From a checkpoint of a small contrastive image-text model.
Model: 5.24M parameters, 32-pixel images, encoder width 160, text encoder layers 12, text encoder norm layernorm_no_bias, text encoder activation gelu.
Data: trained on photos with spoken descriptions (Open Images, Localized Narratives), 3.0 epochs.
Rows from block 2 of the text encoder of a small contrastive image-text model, named by matrix and row number. Rows with one number belong to one neuron. Each number is 128 + 32 x the weight over its row's rms, rounded and kept within 0 to 255. All counts start at 0. Numbers have three digits each.
After each neuron's rows are labels from the 100 texts, of 14976, where the neuron reaches its highest value: "fires on" is the input token at the peak. Only what is clearly more common there than usual is listed. The data: photos with spoken descriptions (Open Images, Localized Narratives). In brackets: how many of the 100, against the usual share in percent.
# fc1: MLP up (text_encoder.blocks.2.mlp.fc1.weight, 512x128), inputs 0-127
# fc2: MLP down (text_encoder.blocks.2.mlp.fc2.weight, 128x512, transposed), outputs 0-127

fc1.322:194123099173134131151182118103145132093151147157164122176118162196136119180140118155131158134104175128075084125091113093157190124151146103130136107177144120117161144119086174086104147150116128117084079146125078069074126088153124208180108138159160165151140116124162160143146155181140116106064173200133158137155159096152160163148136065128128081148163093103122170134150128111138187081152
fc2.322:132097140091146102077083162107126119108137073090140147130149153101119048182124155176131108167052152166098138112115162194064115077139098083125130166097105084126134117133118186079112160110189106162170143156134160108095165155156160116139162155105123102156144185110142125104092119116111145079085093100138158159148087130076090114128119069131145131178134177134142155173134126132058142160061
fires on: "poster" (24 vs 0.1); "air" (13 vs 0)

fc1.404:152143160149097206157098136105165109131155104115087123095160116110070078109148087116120105145140117136102188110177153134155158063168153131099135113133099110073125125163150127097158166117129134095074106165163122218136145140093174150104114139135118066132128130163134103112158192122129096163123109122183149140120120213048132057139143120138190120146120114178108168043097127125115137095141
fc2.404:136154202184090058119141083151121105151164158187091083105144188093165141129156125088107138163132101174171101168112166164112155133138126110159099130084126137190138088160097095151124130177117149133155135173130137155103114116140093090084152146114080133108081162097122157203188075129094185125130085175098161103167145100141192113131159152093150113075145148100142181170127147157121146122156
fires on: "white" (98 vs 0.3)

fc1.187:133054177144110136097170140148114176097091067145187101114112131152124087131108065150116134169124130131104103147106173142130155140145119130098107156155095147127180128186135085180082104147077068156118159138111212174078150114100169191103146088132104143086150134165144160150149168138102147106066155144133123179110129111111123145124140213174110128080074110143090103146136107166137103170175
fc2.187:141160172165136140146158157109123147055131096171137140106161095121132094104158091160157103147125146125084098124150163111172185128145103142045123062170125144090076164132145161152083142136133100105102098149160110104109128065134114118058157097124105138203117136106075135105184169138142056095098156144089167166081131107147135118098157067202112156092148118121099056161101118144140097118110
fires on: "brown" (35 vs 0.1); "wooden" (23 vs 0.1); "cream" (17 vs 0); "camels" (7 vs 0)

fc1.231:170095158152113141157168121093190126108106069142105117174141146167124133158111139064108152155134103120076114178120105134092192166091128100149134139178113152136195074097150087139080080131182130182110111065186135103124157086125088128148121129159099148168078146114126071162129123119129116188138071141098107108155099111157182143115130144072117181104112117108120177104076175166080135105085
fc2.231:153148072115153120131019070073153078183139115104042123118084143108173176144124124125152094108073123130155165092108102169127141131133117148118158107181132117141079100126178138145087229140208115135084163098107087132074154145192134128107154127101107100120152136091117125140124142141134089080143152145096151136117118119144144131144135167121138126187153127147128155105074097110142189148156
fires on: "black" (36 vs 0.3); "birds" (24 vs 0)

fc1.69:130109177103137181135177092125066170195108130114084130121085108184106176150162120130131157162132090161169101095155112128108126141116108115147100157092057107113124107163150119115148107105153102111157098112095106126115157048129073065140136094076089113067149204145104155077158157189132111182116123122186096067109126158171189136134157173162147105105134089118141144115164110148161137155154
fc2.69:184134143104137195120144135083146126162172138129145111104148104089132153144142110135062141129106085133064106172172143131150115120147089087125096129153158147156160146115150202114129057122099076112145135110136180163081098123130127125163139133157124133196108063151172146115106161147111132130087086211096065118129087149126120071130101095154143129058132134180102095097172087100147051087147
fires on: "of" (40 vs 1.8); "a" (20 vs 4.6); "in" (11 vs 5); "on" (8 vs 2.5)

fc1.452:154131124165102131172134160100095110127150134112176175078102121136165126119168142114205141096202121121076160112150124074140136106160143154091148132180139132153069087104105125097117128140162080068093091138161166127096119128126131100103105111109145071066117069091060161139140142129121132141113133188169144120123071178091093097071069122106129116131163141128149139189089118103216088137157
fc2.452:080111109158132150150127102137104125129156184117109099111117085077139139111094130124110096163157085123108101095135100163135175111111176158172138112156115139086155084168149150113150111233099165045111127161090131103063178141165116139100132186142134129102079125090166083153123127096132144106119167154109161149098117134120122127165200111122073137073119122161116183202058097165160156155162
fires on: "white" (100 vs 0.3)

fc1.151:115112141150164132147150098172105132174135107078164144120086142110105099115133118090148119126129113099190076162110155137126150092086095155167104129074108079077099104181140161131052129112107122124124207189138131183094153094123184104147127103145113120109126124170168181116139149137109135084130101142119199145142118163094118135029138198131071096174185113121134147167121123205122155137105
fc2.151:124133127083087149131127126109175188120146100137145120142110110112200169138174202119107173107101124117124161104184167143087076102165123149185144075156101092122137078098117127171058066207132131060199133132162129111074117171167090179108121105117194158105106136066163128159138154077105168130125166146114160137113156120114126126105109149141120148138088098131124092082120130106121076133147
fires on: "white" (97 vs 0.3)

fc1.199:101189156138150151116106187100136160125118069102119077146114098111147136149181127097114097182134159148139118065098104133198159112163141172140166148075154122144128091140197113134067123134139189108092066109188165106173158141082094113080159107163140153120120117133105140135147111194151075128113146126160125161087153136140111155136115163096109127152101142132035138120133218112084122113086
fc2.199:176191145074063094143137103115107120163167102089082101091123110136156074094147163129139130192099101114065130148160059089137148124164087158127146131125145136115100135168100154125156112121228085140163138157092107080105104107140123125082170105117133145124093108138145142171143170141117110129142147112108128128143139067134080127150074146166101148105148125107127189089221051126077150106138
fires on: "blue" (79 vs 0.1)

fc1.277:079065117093088154109144121115177106152141113103092122073148100138119161115098111115061124119178146133164152152114117147171136113098105109110079061176076168149161145091165138151122176160094074142129151154165134085100072166092157120179109097060128131128064078099082154145127073101116181114084124135140085096143090145152141133162065193154113137134109130161085140131150129154161094082095
fc2.277:122149140197140139101117154149061172078072118170160188173104132128189074148134086144113125141160137121170137129089156145109107160141157130152162196124124143150145161094082139148099112090214135074120152072101103148170192128109118093091168127146168082115103103098111126125130144101104129123205141115108108116115125152101141081084138149140154123097050111094062131130098146108076169097156
fires on: "buildings" (71 vs 0.3); "road" (15 vs 0.3); "," (12 vs 3.8)

fc1.389:118168168182124168113096158119084102154123138148092064143088156135126150137148115115142085179075095156078088192120140131155143144119101148150123173140124074084152139115114136081158193112129142145100143109136157142110170151146120181067137107136090143142162108118106126109174168148139128062095075192193100159167126204109133162152115112088115187109102099104123120154128131149021103139149
fc2.389:163119123115119121150109134122150156143130136125149146077134169147122181096123086089104154052151093090149132094122134089129077153153158075107119074109102141165161156084148138200153116134176092089117107140184078150137077102097113090127106122118114129133120139091135137142117091143138128114154121071073132162162116093134075167097157124208127117004096203146096092157103111103184135150118
fires on: "black" (93 vs 0.3)

fc1.330:112174171168137197197101132114108140154132107121069206124139091163090111092126143157100115125105135163121103169149099148093093106159158093092166139076157084099105114102128158153177102106104108088142086123107133137145120144055080121106171132111124103149127094100138125122107121088166130086138116164129168163092141159076125131132126169146137067084093113097067180178037115086186148110114
fc2.330:142122144176115066200076139119094177117120101109119168133147105105113151090137140140057127128085096173092094181130128157086111110175103121127118168115128122175151146129134160090109114113063156136175141146055160094169143173101125207118194100127123107137086128143169115154138171135132110154152071110087164112125158061092224099100116138110132148104134158166087148126083097099156151120106
fires on: "of" (52 vs 1.8); "dried" (37 vs 0)

fc1.133:110156118094161137154119095175117134125149122095097107120125103141101177113105086146118143125111136131132105070208119216119121113083203123129135108119173134114186124123106103178104092122135154122072095175094119151134141159080138072104111150085121112162152121095151130169090081176152115132120068070048120196124132161183187093090181167104119144081093140119166110146104160174123132148133
fc2.133:129171121158131160065118099136110096133123077132109105137147089095157077168145153108083119162126093152097100141099138084185112104150130123085143090107120141159086112114123148174142126103112119137161132112130175123196126095197149067159133071143099123121089153136071136134156084170127090115125156115145082236074120066149097140112117126090165070097161147095128058130094169173169164120151
fires on: "smiling" (33 vs 0.1); "kid" (33 vs 0); "smile" (7 vs 0)

fc1.148:087207136131103094177213102155114111109099124190066203075150121201064103099097108157112065113118169158132168110100101143115127087127165139129137162103131142074099170142109117085138171099180156138124115123105112116104098135152120114170133111156153122129109144119091124141161105104103168104169164198138145169144131080092140113070148136181139156139157146108108161143066141121176179138121
fc2.148:163124104150151103131146167187119085152127102121157151149092130083098153084099174103094119135069154153117188132130163094099089157147214112106147069143094120093145087090151173190093121165112140106151107051153161122122169142112161122130120179169145073187129180148123138103116165170126092167105108154082083138118204094145093078141139117067120136141122087101113131188152135110166145121128
fires on: "white" (81 vs 0.3); "snow" (16 vs 0)

fc1.455:175115129155169107119195140171146149133093118079115136101114158177162084064118115126119136145077159127134122168199088126159136086126129190158069148086071170161167165128166102156124081110080115115138184164145143149077194156102097101099140109057126158114111120162195146198075138116127184121125122099093134148090145119094153101112094161136100161114104132148167153156107154113160132148167
fc2.455:138127152106118171164096130102127119089104139128202184112147126164124107151127107092131180179225162135089094197129079134171184130124101111154130154155102168148121141141147136181083089098106136099182086139142144117103138099084130157101194099109155138190130116131126110164120118134179109082107130120113169140130117088117141086112156149173091175147119173043117142142132139096199076103180
fires on: "brown" (54 vs 0.1); "dry" (23 vs 0); "sand" (8 vs 0)

fc1.70:075130131131102118162160125129102129090138119142114151119118114111114134174146106138114215150073122104158122185103190164100130098055124114061083160137106125101078091146123149078159153088141125145115096112122097109172166153095097120124122144214169082111139107178162160163176134119114127193146120140196130102165126165135143192164178139155140137167139083147136147176179164107132146054103
fc2.70:127161108116115063109155110140093104182155121141110138195110060146140054116138099120171169113109117121095076083062127105105102115167105178137103126128142128135175098121151062145142108141138144146087100062094121133095136170174139118158151115102124137074111152099083211170104136154151167114085111089059091075132119148115109128157162162069186138170105161104117107160185138092149142136120
fires on: "buildings" (57 vs 0.3); "of" (9 vs 1.8)

fc1.147:087141123157121116148112143132158122063146161129134061120168133121125107101168176105138144147147086096130128125188141092161082084139189142149134169112098090182087066161073095163133050106110119107149158171168212112109131168137111087091115101122063191125091147184154117133118105103144107090094142120130096142153081068119113173157080117159136126126136142149080128087073116138077155099118
fc2.147:136148129124113146091138092124213171113126174063173046118092167134140145100207092161093146124155159128112173066110104161132134122098097097129147179146088108102144162095148119121152122135173143142211197129101098126119109129091130142137112090120081130128125169126137114143075056138115146134100173194085130155114159120144142172143118155106169143140106143082127098100139140118122120035072
fires on: "sea" (44 vs 0); "hills" (14 vs 0); "pool" (10 vs 0); "ocean" (9 vs 0)

fc1.157:083155087092124075157212161193160132132142141090105115100106108136099113157067199144188182118169153138138138163217113105108133114113204085129131118182142115148143125140162158175092105138162107136131154143139093130133126112102153106081140156061143124115134078128097139129081088162122117108067142130121122133161118121137130145110126115086127172122120159147117136196168212055122126159163
fc2.157:101155100152154138198083137171122155133093164126126103116123088104108237159140108159154125117137143183161077088134086166124150071157143102124117086138128107149139129113114159170127076118120124188160128178110114076139136074113057143149092130095096151119137156132136162163106099111137191149154090156091122138111118154175112158149135097110079079067061093045087131123119103145158123157170
fires on: "woman" (31 vs 0.3); "man" (19 vs 0.4); "mic" (13 vs 0.1)

fc1.300:142101143115130111124092085139203086118100109113015138146144185154089058129076106117097173122096098133117120103167139153060140124092079130172106109156078091168197132150069104141125177100152156127125152110169100121134158154175093124086128146135113189112110118134173125165144111176131095145134113143169141171124170092105109098117093203136111120127166125107202138097110110100157111128113
fc2.300:198127131105061153175128137129096109115141112126139179111092130191117126125119120153113147143096123101131131069073187165186080161100133162112099129133100182159129090137097137124170172127181142128126138147076124115124205173115066134044089117074122140101123104141137080156158157133086084098105114104192118132127133138117051135146105113124088077088097183129108135117100125176098155074132
fires on: "black" (99 vs 0.3)

fc1.118:102149125148130136115098141148121134143124087126102102104117146140128128119114155168081105133132074073095166108157104130106104205085076110121126141146125151099068076156116107115101141209206098102116129118112167111140219051111100145156158085128098166133174129162114157177076149190090147198129112132135094131091108142061089113128093165108105165096134172183131125113106145113114174098168
fc2.118:109164138126093143124073180187189133115084115147133098120129113154124106094108157127081123158137123102122140111138057113171081152103088125086123202151080137133128130056137085108112132142143159122100152116151081074126122096099145098101128137145148136075107103103115137144160186114198086154169131118080146147137113168114117141121124140138220121086159217169079150064099133188133132076145
fires on: "blue" (100 vs 0.1)

fc1.509:111137117126181207161162095096090104158186149158108088058110119142075094147133150146166113136166164126126114130060099195120155208064109149106129156122141148127125088155142150133116146100099130138119131074174092130099082166137106146096064133179128080072089103146095111113101112087155129108109141128169107113133099091127142100136081144094162190135093127148072146183152081126193118129108
fc2.509:135152119067179093092168132145090140092107099131103152157108090134105115133131064156116178145112146109121079121111081092187147117198156156173067134121100084082134098056114112125160144065108135087129135145071070137129157099156124120141226128098093131156102094113120142153123065139101165113102130131129099111117142130206048145149146165125094096191107125149113098158105139112096153139143
fires on: "buildings" (77 vs 0.3); "skyscrapers" (7 vs 0)

fc1.493:084109150107144141100073099095190116131107068141103100126175099122122119104119115102106125134175103098078134063208113100144153140110122115102173133142156167139105101153049094135118191144148120076092100120135072127081204181120195079133143160126055125078130104124107134180083124122119122123107142071160172127087125150154112075129140165106131093166116073126082160103146113154118115099132
fc2.493:080148084162087108165122123098181192130126042106130165147122135132154110120084100175110201166183116150132092169097155126143104105137186138145103159149099116116175169134132160171133105136144085164089151071103073078143145140115088076152098120061134127196096124082088125076101166141104113141162087145092100104115130129162095163174101109152168137147095099190129167126128116091157110116110
fires on: "buildings" (47 vs 0.3); "," (14 vs 3.8)

fc1.258:120183184120132111079136132167117074125166120140071195149131134133158173093200097158143144121145098126132063149108091128166124064124150150126131195104181171110208108182086138128120155138146102088071123109157158129130143147175091136122082108121120160177104099111187107132172098129106145161124084104117077182158123176155171118092130143089151095139180099118130113155131193110120103128171
fc2.258:092078072173102149096084128108108118183116084083189132136154103125136117147115113089127056093127158166089128134092137158122079138163105134114122052130189121109131115106146186122194067111129160172156105093153172086105123095205136158125120129066091089118133079134127174116089109191112082141137183136133155143108175118177107183135132110154124140095082136123118171112126121075117119107087
fires on: "smile" (58 vs 0); "smiling" (24 vs 0.1)

fc1.126:073131126187170122162130113093074139114139123095067152150125120117108086140125070099138152112138096087134126104041113098123111199139169122191115140084139132146157084107092138130139115163133100135100149143179049110128099184113153090128187083087163195112094078143091129166087086118090151140121130129146105108117114090152099096206115146090098128129146101149074085090086120127154186125123
fc2.126:146135171102066145077161162196211144162140124127205175109128093148113180094157121141151112085146150106152109132135091181124121122126151124134127135197150165125115139135147150126120184152035156131125134121142146106130161116149098149167111137100085097123187088141065116117096120171106133149127148153092101141095067126116115156106160126226124128201064106165122116124089150133076109125110
fires on: "buildings" (98 vs 0.3)

fc1.104:135153119115103149104133109077118113125120089116110072115176130149149142128156101181087126179142160089128137060172146118103136096153183105183149182112078169174169040153160108134109158115157133146129168108132170079176139124139106137148098184148085138113121096082148121127120092167060149192119159135135092137125131163096158178083150109133139131208052091145124118127128146074193137151140
fc2.104:103177113128137143134091160115156125096150137162107125105139137108120191156103152120139146069159141112189163123123142129081157079124121110120127087110168141051158205145158120187082057089155120139098127106085155172136148119154165151094144042092095158160107109082136129168138103157094151078109119120077130095129206073108118147135099152117092158109154074094101126170064109174103159128107
fires on: "bushes" (15 vs 0); "beach" (13 vs 0); "road" (13 vs 0.3)

fc1.265:102147075134179173127130126125165151107139116162113101145105132128118101114111186120142161130149110129105184119127059144142094080116110108135212200106141145100133177130127111078094118138154147111135143127176191130149200048172132137110131157172142173081103170147138139145091180173162169178110094166154135158122061163130074151171137184099082156111147131096114135093165147121092165128169
fc2.265:121161255179133129115108137133116086092134106111084114145111120113095096112175182116118117154152097102088132138101111132149118106129100076062135213197109166117106117118119090121093111085115133101120159155110122121127146092097125036130130121158180128078138103139146136132135132157155152128141151127125121206151110107078078094137090229095104147107144124157113117063152140153112132133160
fires on: "blue" (98 vs 0.1)

fc1.437:120166116147107124126163152153153098156153128123109117127169057104132129113173123125167088133082112135160062154138098150148132179134116111091122137080113160112111118145166206163088136164095113091141197098154101110071103170115117085162104168134159150148136118073164133101169186140078127105117147098117115143113112062148107131057052157066140119134148116167167165156182145066073137161082
fc2.437:120099116139088052110183171127127176185167102114171046193122112079138103120167167080187146133128064087098127098145076161130112121132128132104146162124151142155112107135110169127107165151087168198132131157106116100097127072126125133129056138079080155094144093127092179169117178097119119169137135098120141101152168151150104112080158115114091107164138150154162151063131154100076130115110
fires on: "smiling" (44 vs 0.1); "microphone" (35 vs 0.1); "smile" (7 vs 0)

fc1.72:114187098088125160126169108119142166141112157133080122109098185161151103090141133073128108096117140197085112093162191175146090108145111107129151104112113174148127088086134125190117098102133140107123131061138159137110144128111100150109146147080173135144148108185066084166075095140094144160124186148181088206121058093154097128138072181099101157122127150100177162140131142144126132179166
fc2.72:146100119157071169117077133100134063142158102113166127157154139169083085170200118196102096143158123098148152162137029039174194163108109193101150123145112120098131090169153170153144162154134165132149168108120130112120141166134128094153086138132116139081127165103128153108171183121133102112153081164112124149145145143108195116145187189126116085159142134131147164115127107093117150120138
fires on: "black" (86 vs 0.3); "man" (8 vs 0.4)

fc1.65:081112135105097108120131074078149125101126158137125123084056128147122107117131123113159116116097130130083100079147145136099108146146164075132168191157084076126142107115129137172158152092153153145132183083068123097073049169199176126110140106128110164163188094110138122185139147138100081162132086125143145052100135108101120125087081182118072121133107151113194093130128176124104070121113
fc2.65:095136121121141142184144155100165117103142099133132152186169111136119141153133095101146122068100116128150132154167093141178074197162134160115141098128132091159149142104175167081104166092104037147109112140181146225151136160142121100120114156148195155156113070166161136121165103167066185118118135138099140139153139204117172139137087110139159087124132113171087131118093062131131181118106
fires on: "black" (100 vs 0.3)

fc1.306:081147067033195109125117131074125182169103041138160105141083119085151087159135121171159122164111150190134158107132108101149115129116126059176159133109091098195163086099104133068125158154047156101114155108128158163133082114152198112127152141131154141164123118108134131111162119092141164146151123155166093079139125153095152128176103162130135095119159121121170128122087151142108152158134
fc2.306:134194170083063059085122099121062149105124154107198103102153149112148154124167142113116125134122135120135125162121142148152171184131120116081142071118156142151131169119063218128120193126105125138139120111120148177122156112097118144133106115146117123108103115154137188076141108115188148127069193163097052093110141166139115165136131062133070109155140163175124166105126108116159112085170
fires on: "guitar" (27 vs 0.1); "in" (17 vs 5); "." (15 vs 5.3)

fc1.197:113111121126115118128171141148149173127167151122120208117056081136119123118144169192106152142139182117148042107128140183122143107150104216105092077133162103150126128178075185132088123146176146106133108139077099167134176134149119113135112112119158113119162165133178110099110161206138101129146135176161172102120176123180086131190105082170107103141089160145108147167169139147089121103133
fc2.197:156111129105149183101171053086126114129115132081068112137124173133100144114116140055141124144126101176180169147084151122139164113102156149142110138179095128051103131076118132150134168118145083158151119142112132100159132107164074125154128183180099136158070110163145130082141159140177104192126105141121185151132118137131159088112138143123157151145202182167127108089140064113146121178210
fires on: "woman" (48 vs 0.3); "man" (34 vs 0.4); "person" (12 vs 0.5)

fc1.36:132174127182146102145094126113147129108132091191109122153084157118092177110097092106157152106138084080129139099153099081094122153134115110118152089114179140222103105178096096135076171100152130091130138109159123152087111123111087059167078139088146094089139138111138093143056131112142131117141147126124151166200133138090134142088066145206128110147182097096085208110116095143166150115118
fc2.36:147112167143081092096138136137131101132123126095129112075148148155136132135138144136053115105090172171155101104177123112080131157119151107130109187158124121046142145159096145141118116150084155107156102114109070112108143174147138167108153135120118087121184176072156149089124159100150176151100104148107190068085199166143053114102177118157137167141123151119097116120194122222121168104094
fires on: "wall" (22 vs 0.4); "truncated" (14 vs 0); "cloth" (13 vs 0.1); "<end>" (13 vs 1.7)

fc1.323:190096168119176126137148177134138120151128060118152124161093085170112180125116165165133133147143145142191160156154067120168167086161201174102142099141077104150126110106097082177129134136137094132164124104094132131132165166203148116138135130117175070132053167129133114141123104104132113151146062179135165103130113124135135191139193116159130122100086113118091105108131181164209135158135
fc2.323:102100161118117162192166075086116132147104079115139147152114074106099208095117155127088140054164135097083166123084157174112101159126096196190142125159157122091067123118165151087080164168143141110106163087165170099045127101097136123131089143149142139115127107145153184132162178164093084119135078125128112148137135099098149140173111091121125080130109168182085132158133116159145150128162
fires on: "white" (97 vs 0.3)

fc1.19:096124132087116119106126156101135129105161158108129125205147141120120153144122097151155063090181094113100092100136099141118170092117078150160152163147140087148079159085129095110077165128222182066069099084083134097183174201143168108131131153143110119151147136173129138055147089120119143124095102105138118172133071152151130105162115138136114084111147126114175187146190132130088087119109
fc2.19:123140089191121130177145111137117096109127102136128203114105176182126087160131159087131081122154126136132129116123139181111119161137143112097143114160103086120133173129128175136187067104107155123140168176184172101141119120047064167137106156134161144132097137161072105151098133111154049188166153151144109141192093076096149146092124171167120123128183089169087126129111177092177157114148
fires on: "smile" (31 vs 0); "poster" (11 vs 0.1)

fc1.38:100157099143113114170198122039154110061129149178102166122093130074157168111127136112155136132132112103160104104106151139145163152125110126177143149166148164128152149121120210096154196118125108167119121091141102108196081104141105150108164125177141124076150125105123169111052020137140140131158127129161116109203074091150084091135159123134139107094090110096122147150173107127136121126159
fc2.38:142100158128161162142150099172121164200115099110105122157192123147122096178143095165104208108109133108124108131095068182162104100124170133052135113168140135121145106164119110180136081154096126084097141072090086124074143125153136092145115163143174112129077143135114123132162170106122110061136145094155142118111087144163072107152176094075184168179087128181108077078116147100115141134148
fires on: "buildings" (61 vs 0.3); "," (14 vs 3.8); "poles" (8 vs 0.1)

fc1.77:087080103109099138112103144144120143143157085118124125179089094141155150092168077144142176114143128166101104145111125110119083088127128160118146124088132145113158173123147061171074152217090114187118165126111171115115107152107133076179123137142175146150174143133160166092091133112134104083064173153077125103129077150094083160149103164093163064068126163136122057160154147154095130175092
fc2.77:101103163047125109137061121121081105147119105178068107043119128067115052159100162153134142154112162097180147106148160138040117105150149170106095065104121124098147126154143123133165092086138173131137134128088108116140166151138128109112084138078081129123121124096156122168143134120135175083071157132111151154122195117146075140101141088162082204150135124134110144110096154094158117124091
fires on: "smiling" (16 vs 0.1); "there" (13 vs 3.6); "see" (10 vs 3.4)

fc1.12:146160122138103074148123097123139078178135169111163115166123107112153129128143111164100190140088117089191145107108231158101087139185098158173172185088096166168156120081164127140107140109118139100141131163152159101131156108115066069117169127148127126086103110151136121109059154106104078171151169142134142107144131130127076196125103134092170163097117141132052172100118146069152132156123
fc2.12:138133175162100167107094127103131116141154145096153068124142141170084123099078120098159119162129195091175185136070100141113179127156177180101174142178156125088187135156106156069128127151112119125096112135119186160114093076053121163082162119132136139150122180121180146149155125153051166118100108132089090121130126130101110079078107119107094071205121145142099121124123098103109163095109
fires on: "blue" (80 vs 0.1); "pool" (18 vs 0)

fc1.30:131126114018104168095126137146112147143109118159123131133102164190104083137134111114210098146089140067142146110151150117153119162173150145156091099164135119115104132159149144138144126147096125131191160130180152123060127091121134091174174113173136143069081120165118128172063124118148133139153163052117126133127122143131125137162119166092147160116073093205113148114109166163130224140090
fc2.30:177114139154099186147136182116150135020113135151139130162159170126079144123200119140133162150114091106141104154118130095159155165110097095143195120144140104118148170087208119132116132103129107163074105098114166101129109094119097139119113088139155153161105121082107127116160146149115171139109152226117086160126129126083195162149126198172178088124172129119123065126131154081137121094103
fires on: "blue" (53 vs 0.1); "purple" (11 vs 0)

fc1.137:133131091151111151143117170162100129136164113197139117182127183178155129142186105093136103131111102139080166136145137149127106115141151152136123081090143182142149134169168123107115102217087173137126151110113182135100193153145201126049162117105091109139142099110068156174115144168076171098106060126138106104141116111151131154099103108105136136092188141174166120094135144167178137153200
fc2.137:141188121144170185157185146134098114180159123151083070109121094131160091176119107140114126101215123096157158069122102104114169136128111093102093083106148087107135131120138107102156107135131103059101172065129106124136120123159142099138166116089156140142034146162129148136124134138081094136193170161086165144153150159101068099167174128119107132126131169134098189137187100067138110131101
fires on: "smiling" (94 vs 0.1)

fc1.386:194166166097110156106173111159099079102110111160100164114116133109120098130139150108170116111125142169058110144162145130132121118069101105075079103106179193078138079103162103132092132182176138140121142088137115111149137130169153061167080158096129174128153088090105135161122117193101154070163102108167120102136060198164166129120148117118128137074134122113111133099110197112174129130183
fc2.386:100180137105117122129154111088078147154065113129167096172192083099166134171155096143108081134138157157156129074111143069131144127114117066149126119074097111136135149094140131178153076083180188091160131131138210150121074157111169140143183179147122076185116127110133152112108125135134158091099141148058154150142185118154086134145071109126090120131087102127107166071150104106165135137088
fires on: "smiling" (49 vs 0.1); "posing" (9 vs 0); "kid" (9 vs 0)

fc1.378:136088111129099134172147152105109113113112116133136158154156149158109143039153117159150176092135110100150175130170086150101096113177194196112102133149078171145116151133159156130190164136164124155125097153070137164089195107115121144084164143157148113142128140090144153094112146145126130126083094145170057118060144147180079144109143113161055147096161102208132145132183088110118104167101
fc2.378:165195146145145129115100105117116134153098130117138130127078145132094125196187105157120136140106091120119110125153166073181156076119097093098130173180110103100168114086081118135132055066087163175168161111133118102148082121124160171155064094120117141147137120103128095185116151161121147159177119180158145107112108198153149100176154209115120138099112189149101157135120174082170101151161
fires on: "white" (98 vs 0.3)

fc1.176:122122071124084163095117115124150125107177116133093119122148148096114150201134119130189110149153101078113129122095091122147120111168175114083093119104163065108147143143107076163180135154187120166121184059076139123155121209159125129138110115105134115071092110104174161075125119129102148158115123148172121134067062116145089128099110154098184150162084157076104092076150126123123069151074
fc2.176:123109189123053139108158067101077138124141136159083116102156091158188153119161151053124167154149152129168095095130182098107106107090093120056097099109155069134156181156153163097101082119119137109138150128128144170124164124143156161095077164116147067120116109116161117105115131141143223170164190098125144128154152086156085097109088101177094113113105147151133130184134130113150153174113
fires on: "smiling" (32 vs 0.1); "wearing" (19 vs 0.4); "." (14 vs 5.3)

fc1.255:124066120123181147095136141100159136089128110109068119106135166202098082106085066070099087129065140120120136119135098124150121148117116118109103110145031127101185096077150166165118131131113078165144099122125095121055127122106143101138148045124144145163185149109122095111099122182062172182116130156147171150129115130103092193143145133148161146134110186111162116151139140170134083119100
fc2.255:114121119177065129106077139137164088130127155203128149073074140106115125184090175062131110129105132109105156180143098184131141117088141178171130078061099115078118076128161117118174160156145162082172116066189116082171098135124141103142111117103164131123152150152174131125133131073138092096161069158118157157108078115116156126146124166127159080134089156131146175178153136113099093121165
fires on: "black" (87 vs 0.3); "cars" (8 vs 0.1)

fc1.39:121098108092157178196127186141106114134113105104118102107079121149129059107127122089108167092119119084085156139084115107094056120157145105133110182131136108140106097122163118139131174076149100137186130159114084181132113163104200090127118146124113185123105170102150157134133171129123148161108087182157109182167117134125068116137173136134145122092180084077026106179138121137119171171125
fc2.39:126129101174129120109169078137118158166090147124118171164138187128095126115177139094182134146063124128140139136059107130115116083131158089081164178117107113165151057167103049133093146169151056109144108172106168153084161099139140138081155119114134152128080099157160167144067144109159129156125099117104114139139129114159149149058133148161031160135162142084144130068136159123133110156165
fires on: "white" (26 vs 0.3); "are" (19 vs 2.1); "top" (11 vs 0.3)

fc1.369:141083150123076078150157151095128132102173095126091147123155137168100134112127151114158105081080127084102147076065156147133133104129150166093137131131136060145120092171065081113171172146158101176110139173136186178092138121140178153155131138135143081114085120101098173127174123169076081117150142115111083133144111140149079067153157184119119143159101109036180133096192166132137148127116
fc2.369:135141139078188120118135059138068178152168194094215085095115131092139137111091148130101090171141181132131127159115150089101120130051141126176104078139120134127099131105132148139144123098122137083116099149051154116111096112113074131101151124105138096135084108117164125141157097096193124127164095116125146131171148115145110129121095117094092044112123183149086126154124064089068103126065
fires on: "woman" (25 vs 0.3); "kids" (23 vs 0); "kid" (14 vs 0); "girl" (8 vs 0)

fc1.321:119149150130091127113143149111182120115086140113163172167079099111090130152105127136152127121111117173180158122096097114181154156132137171153126095170146134068157138115092091109122119131108071170137188152131148083116117162134184170168088090134100144150105149183129080159134046107113158135189074114140163160067105207090092128123071171092098140072096093095142158093173103128106098141168
fc2.321:120078127115094155147110153150075201094127157103058139150127088062136136137134114074156072133112127140087123118091182173095104132114105137117196156086126119196137126131072142104147124083152170091167162099176077118136206140145129129136096147090127148188136168151151123134127136113180171127104106092114127131150180120099083151122138101156122096152143108177120176203063180094144150133128
fires on: "wall" (41 vs 0.4); "woman" (15 vs 0.3); "." (12 vs 5.3)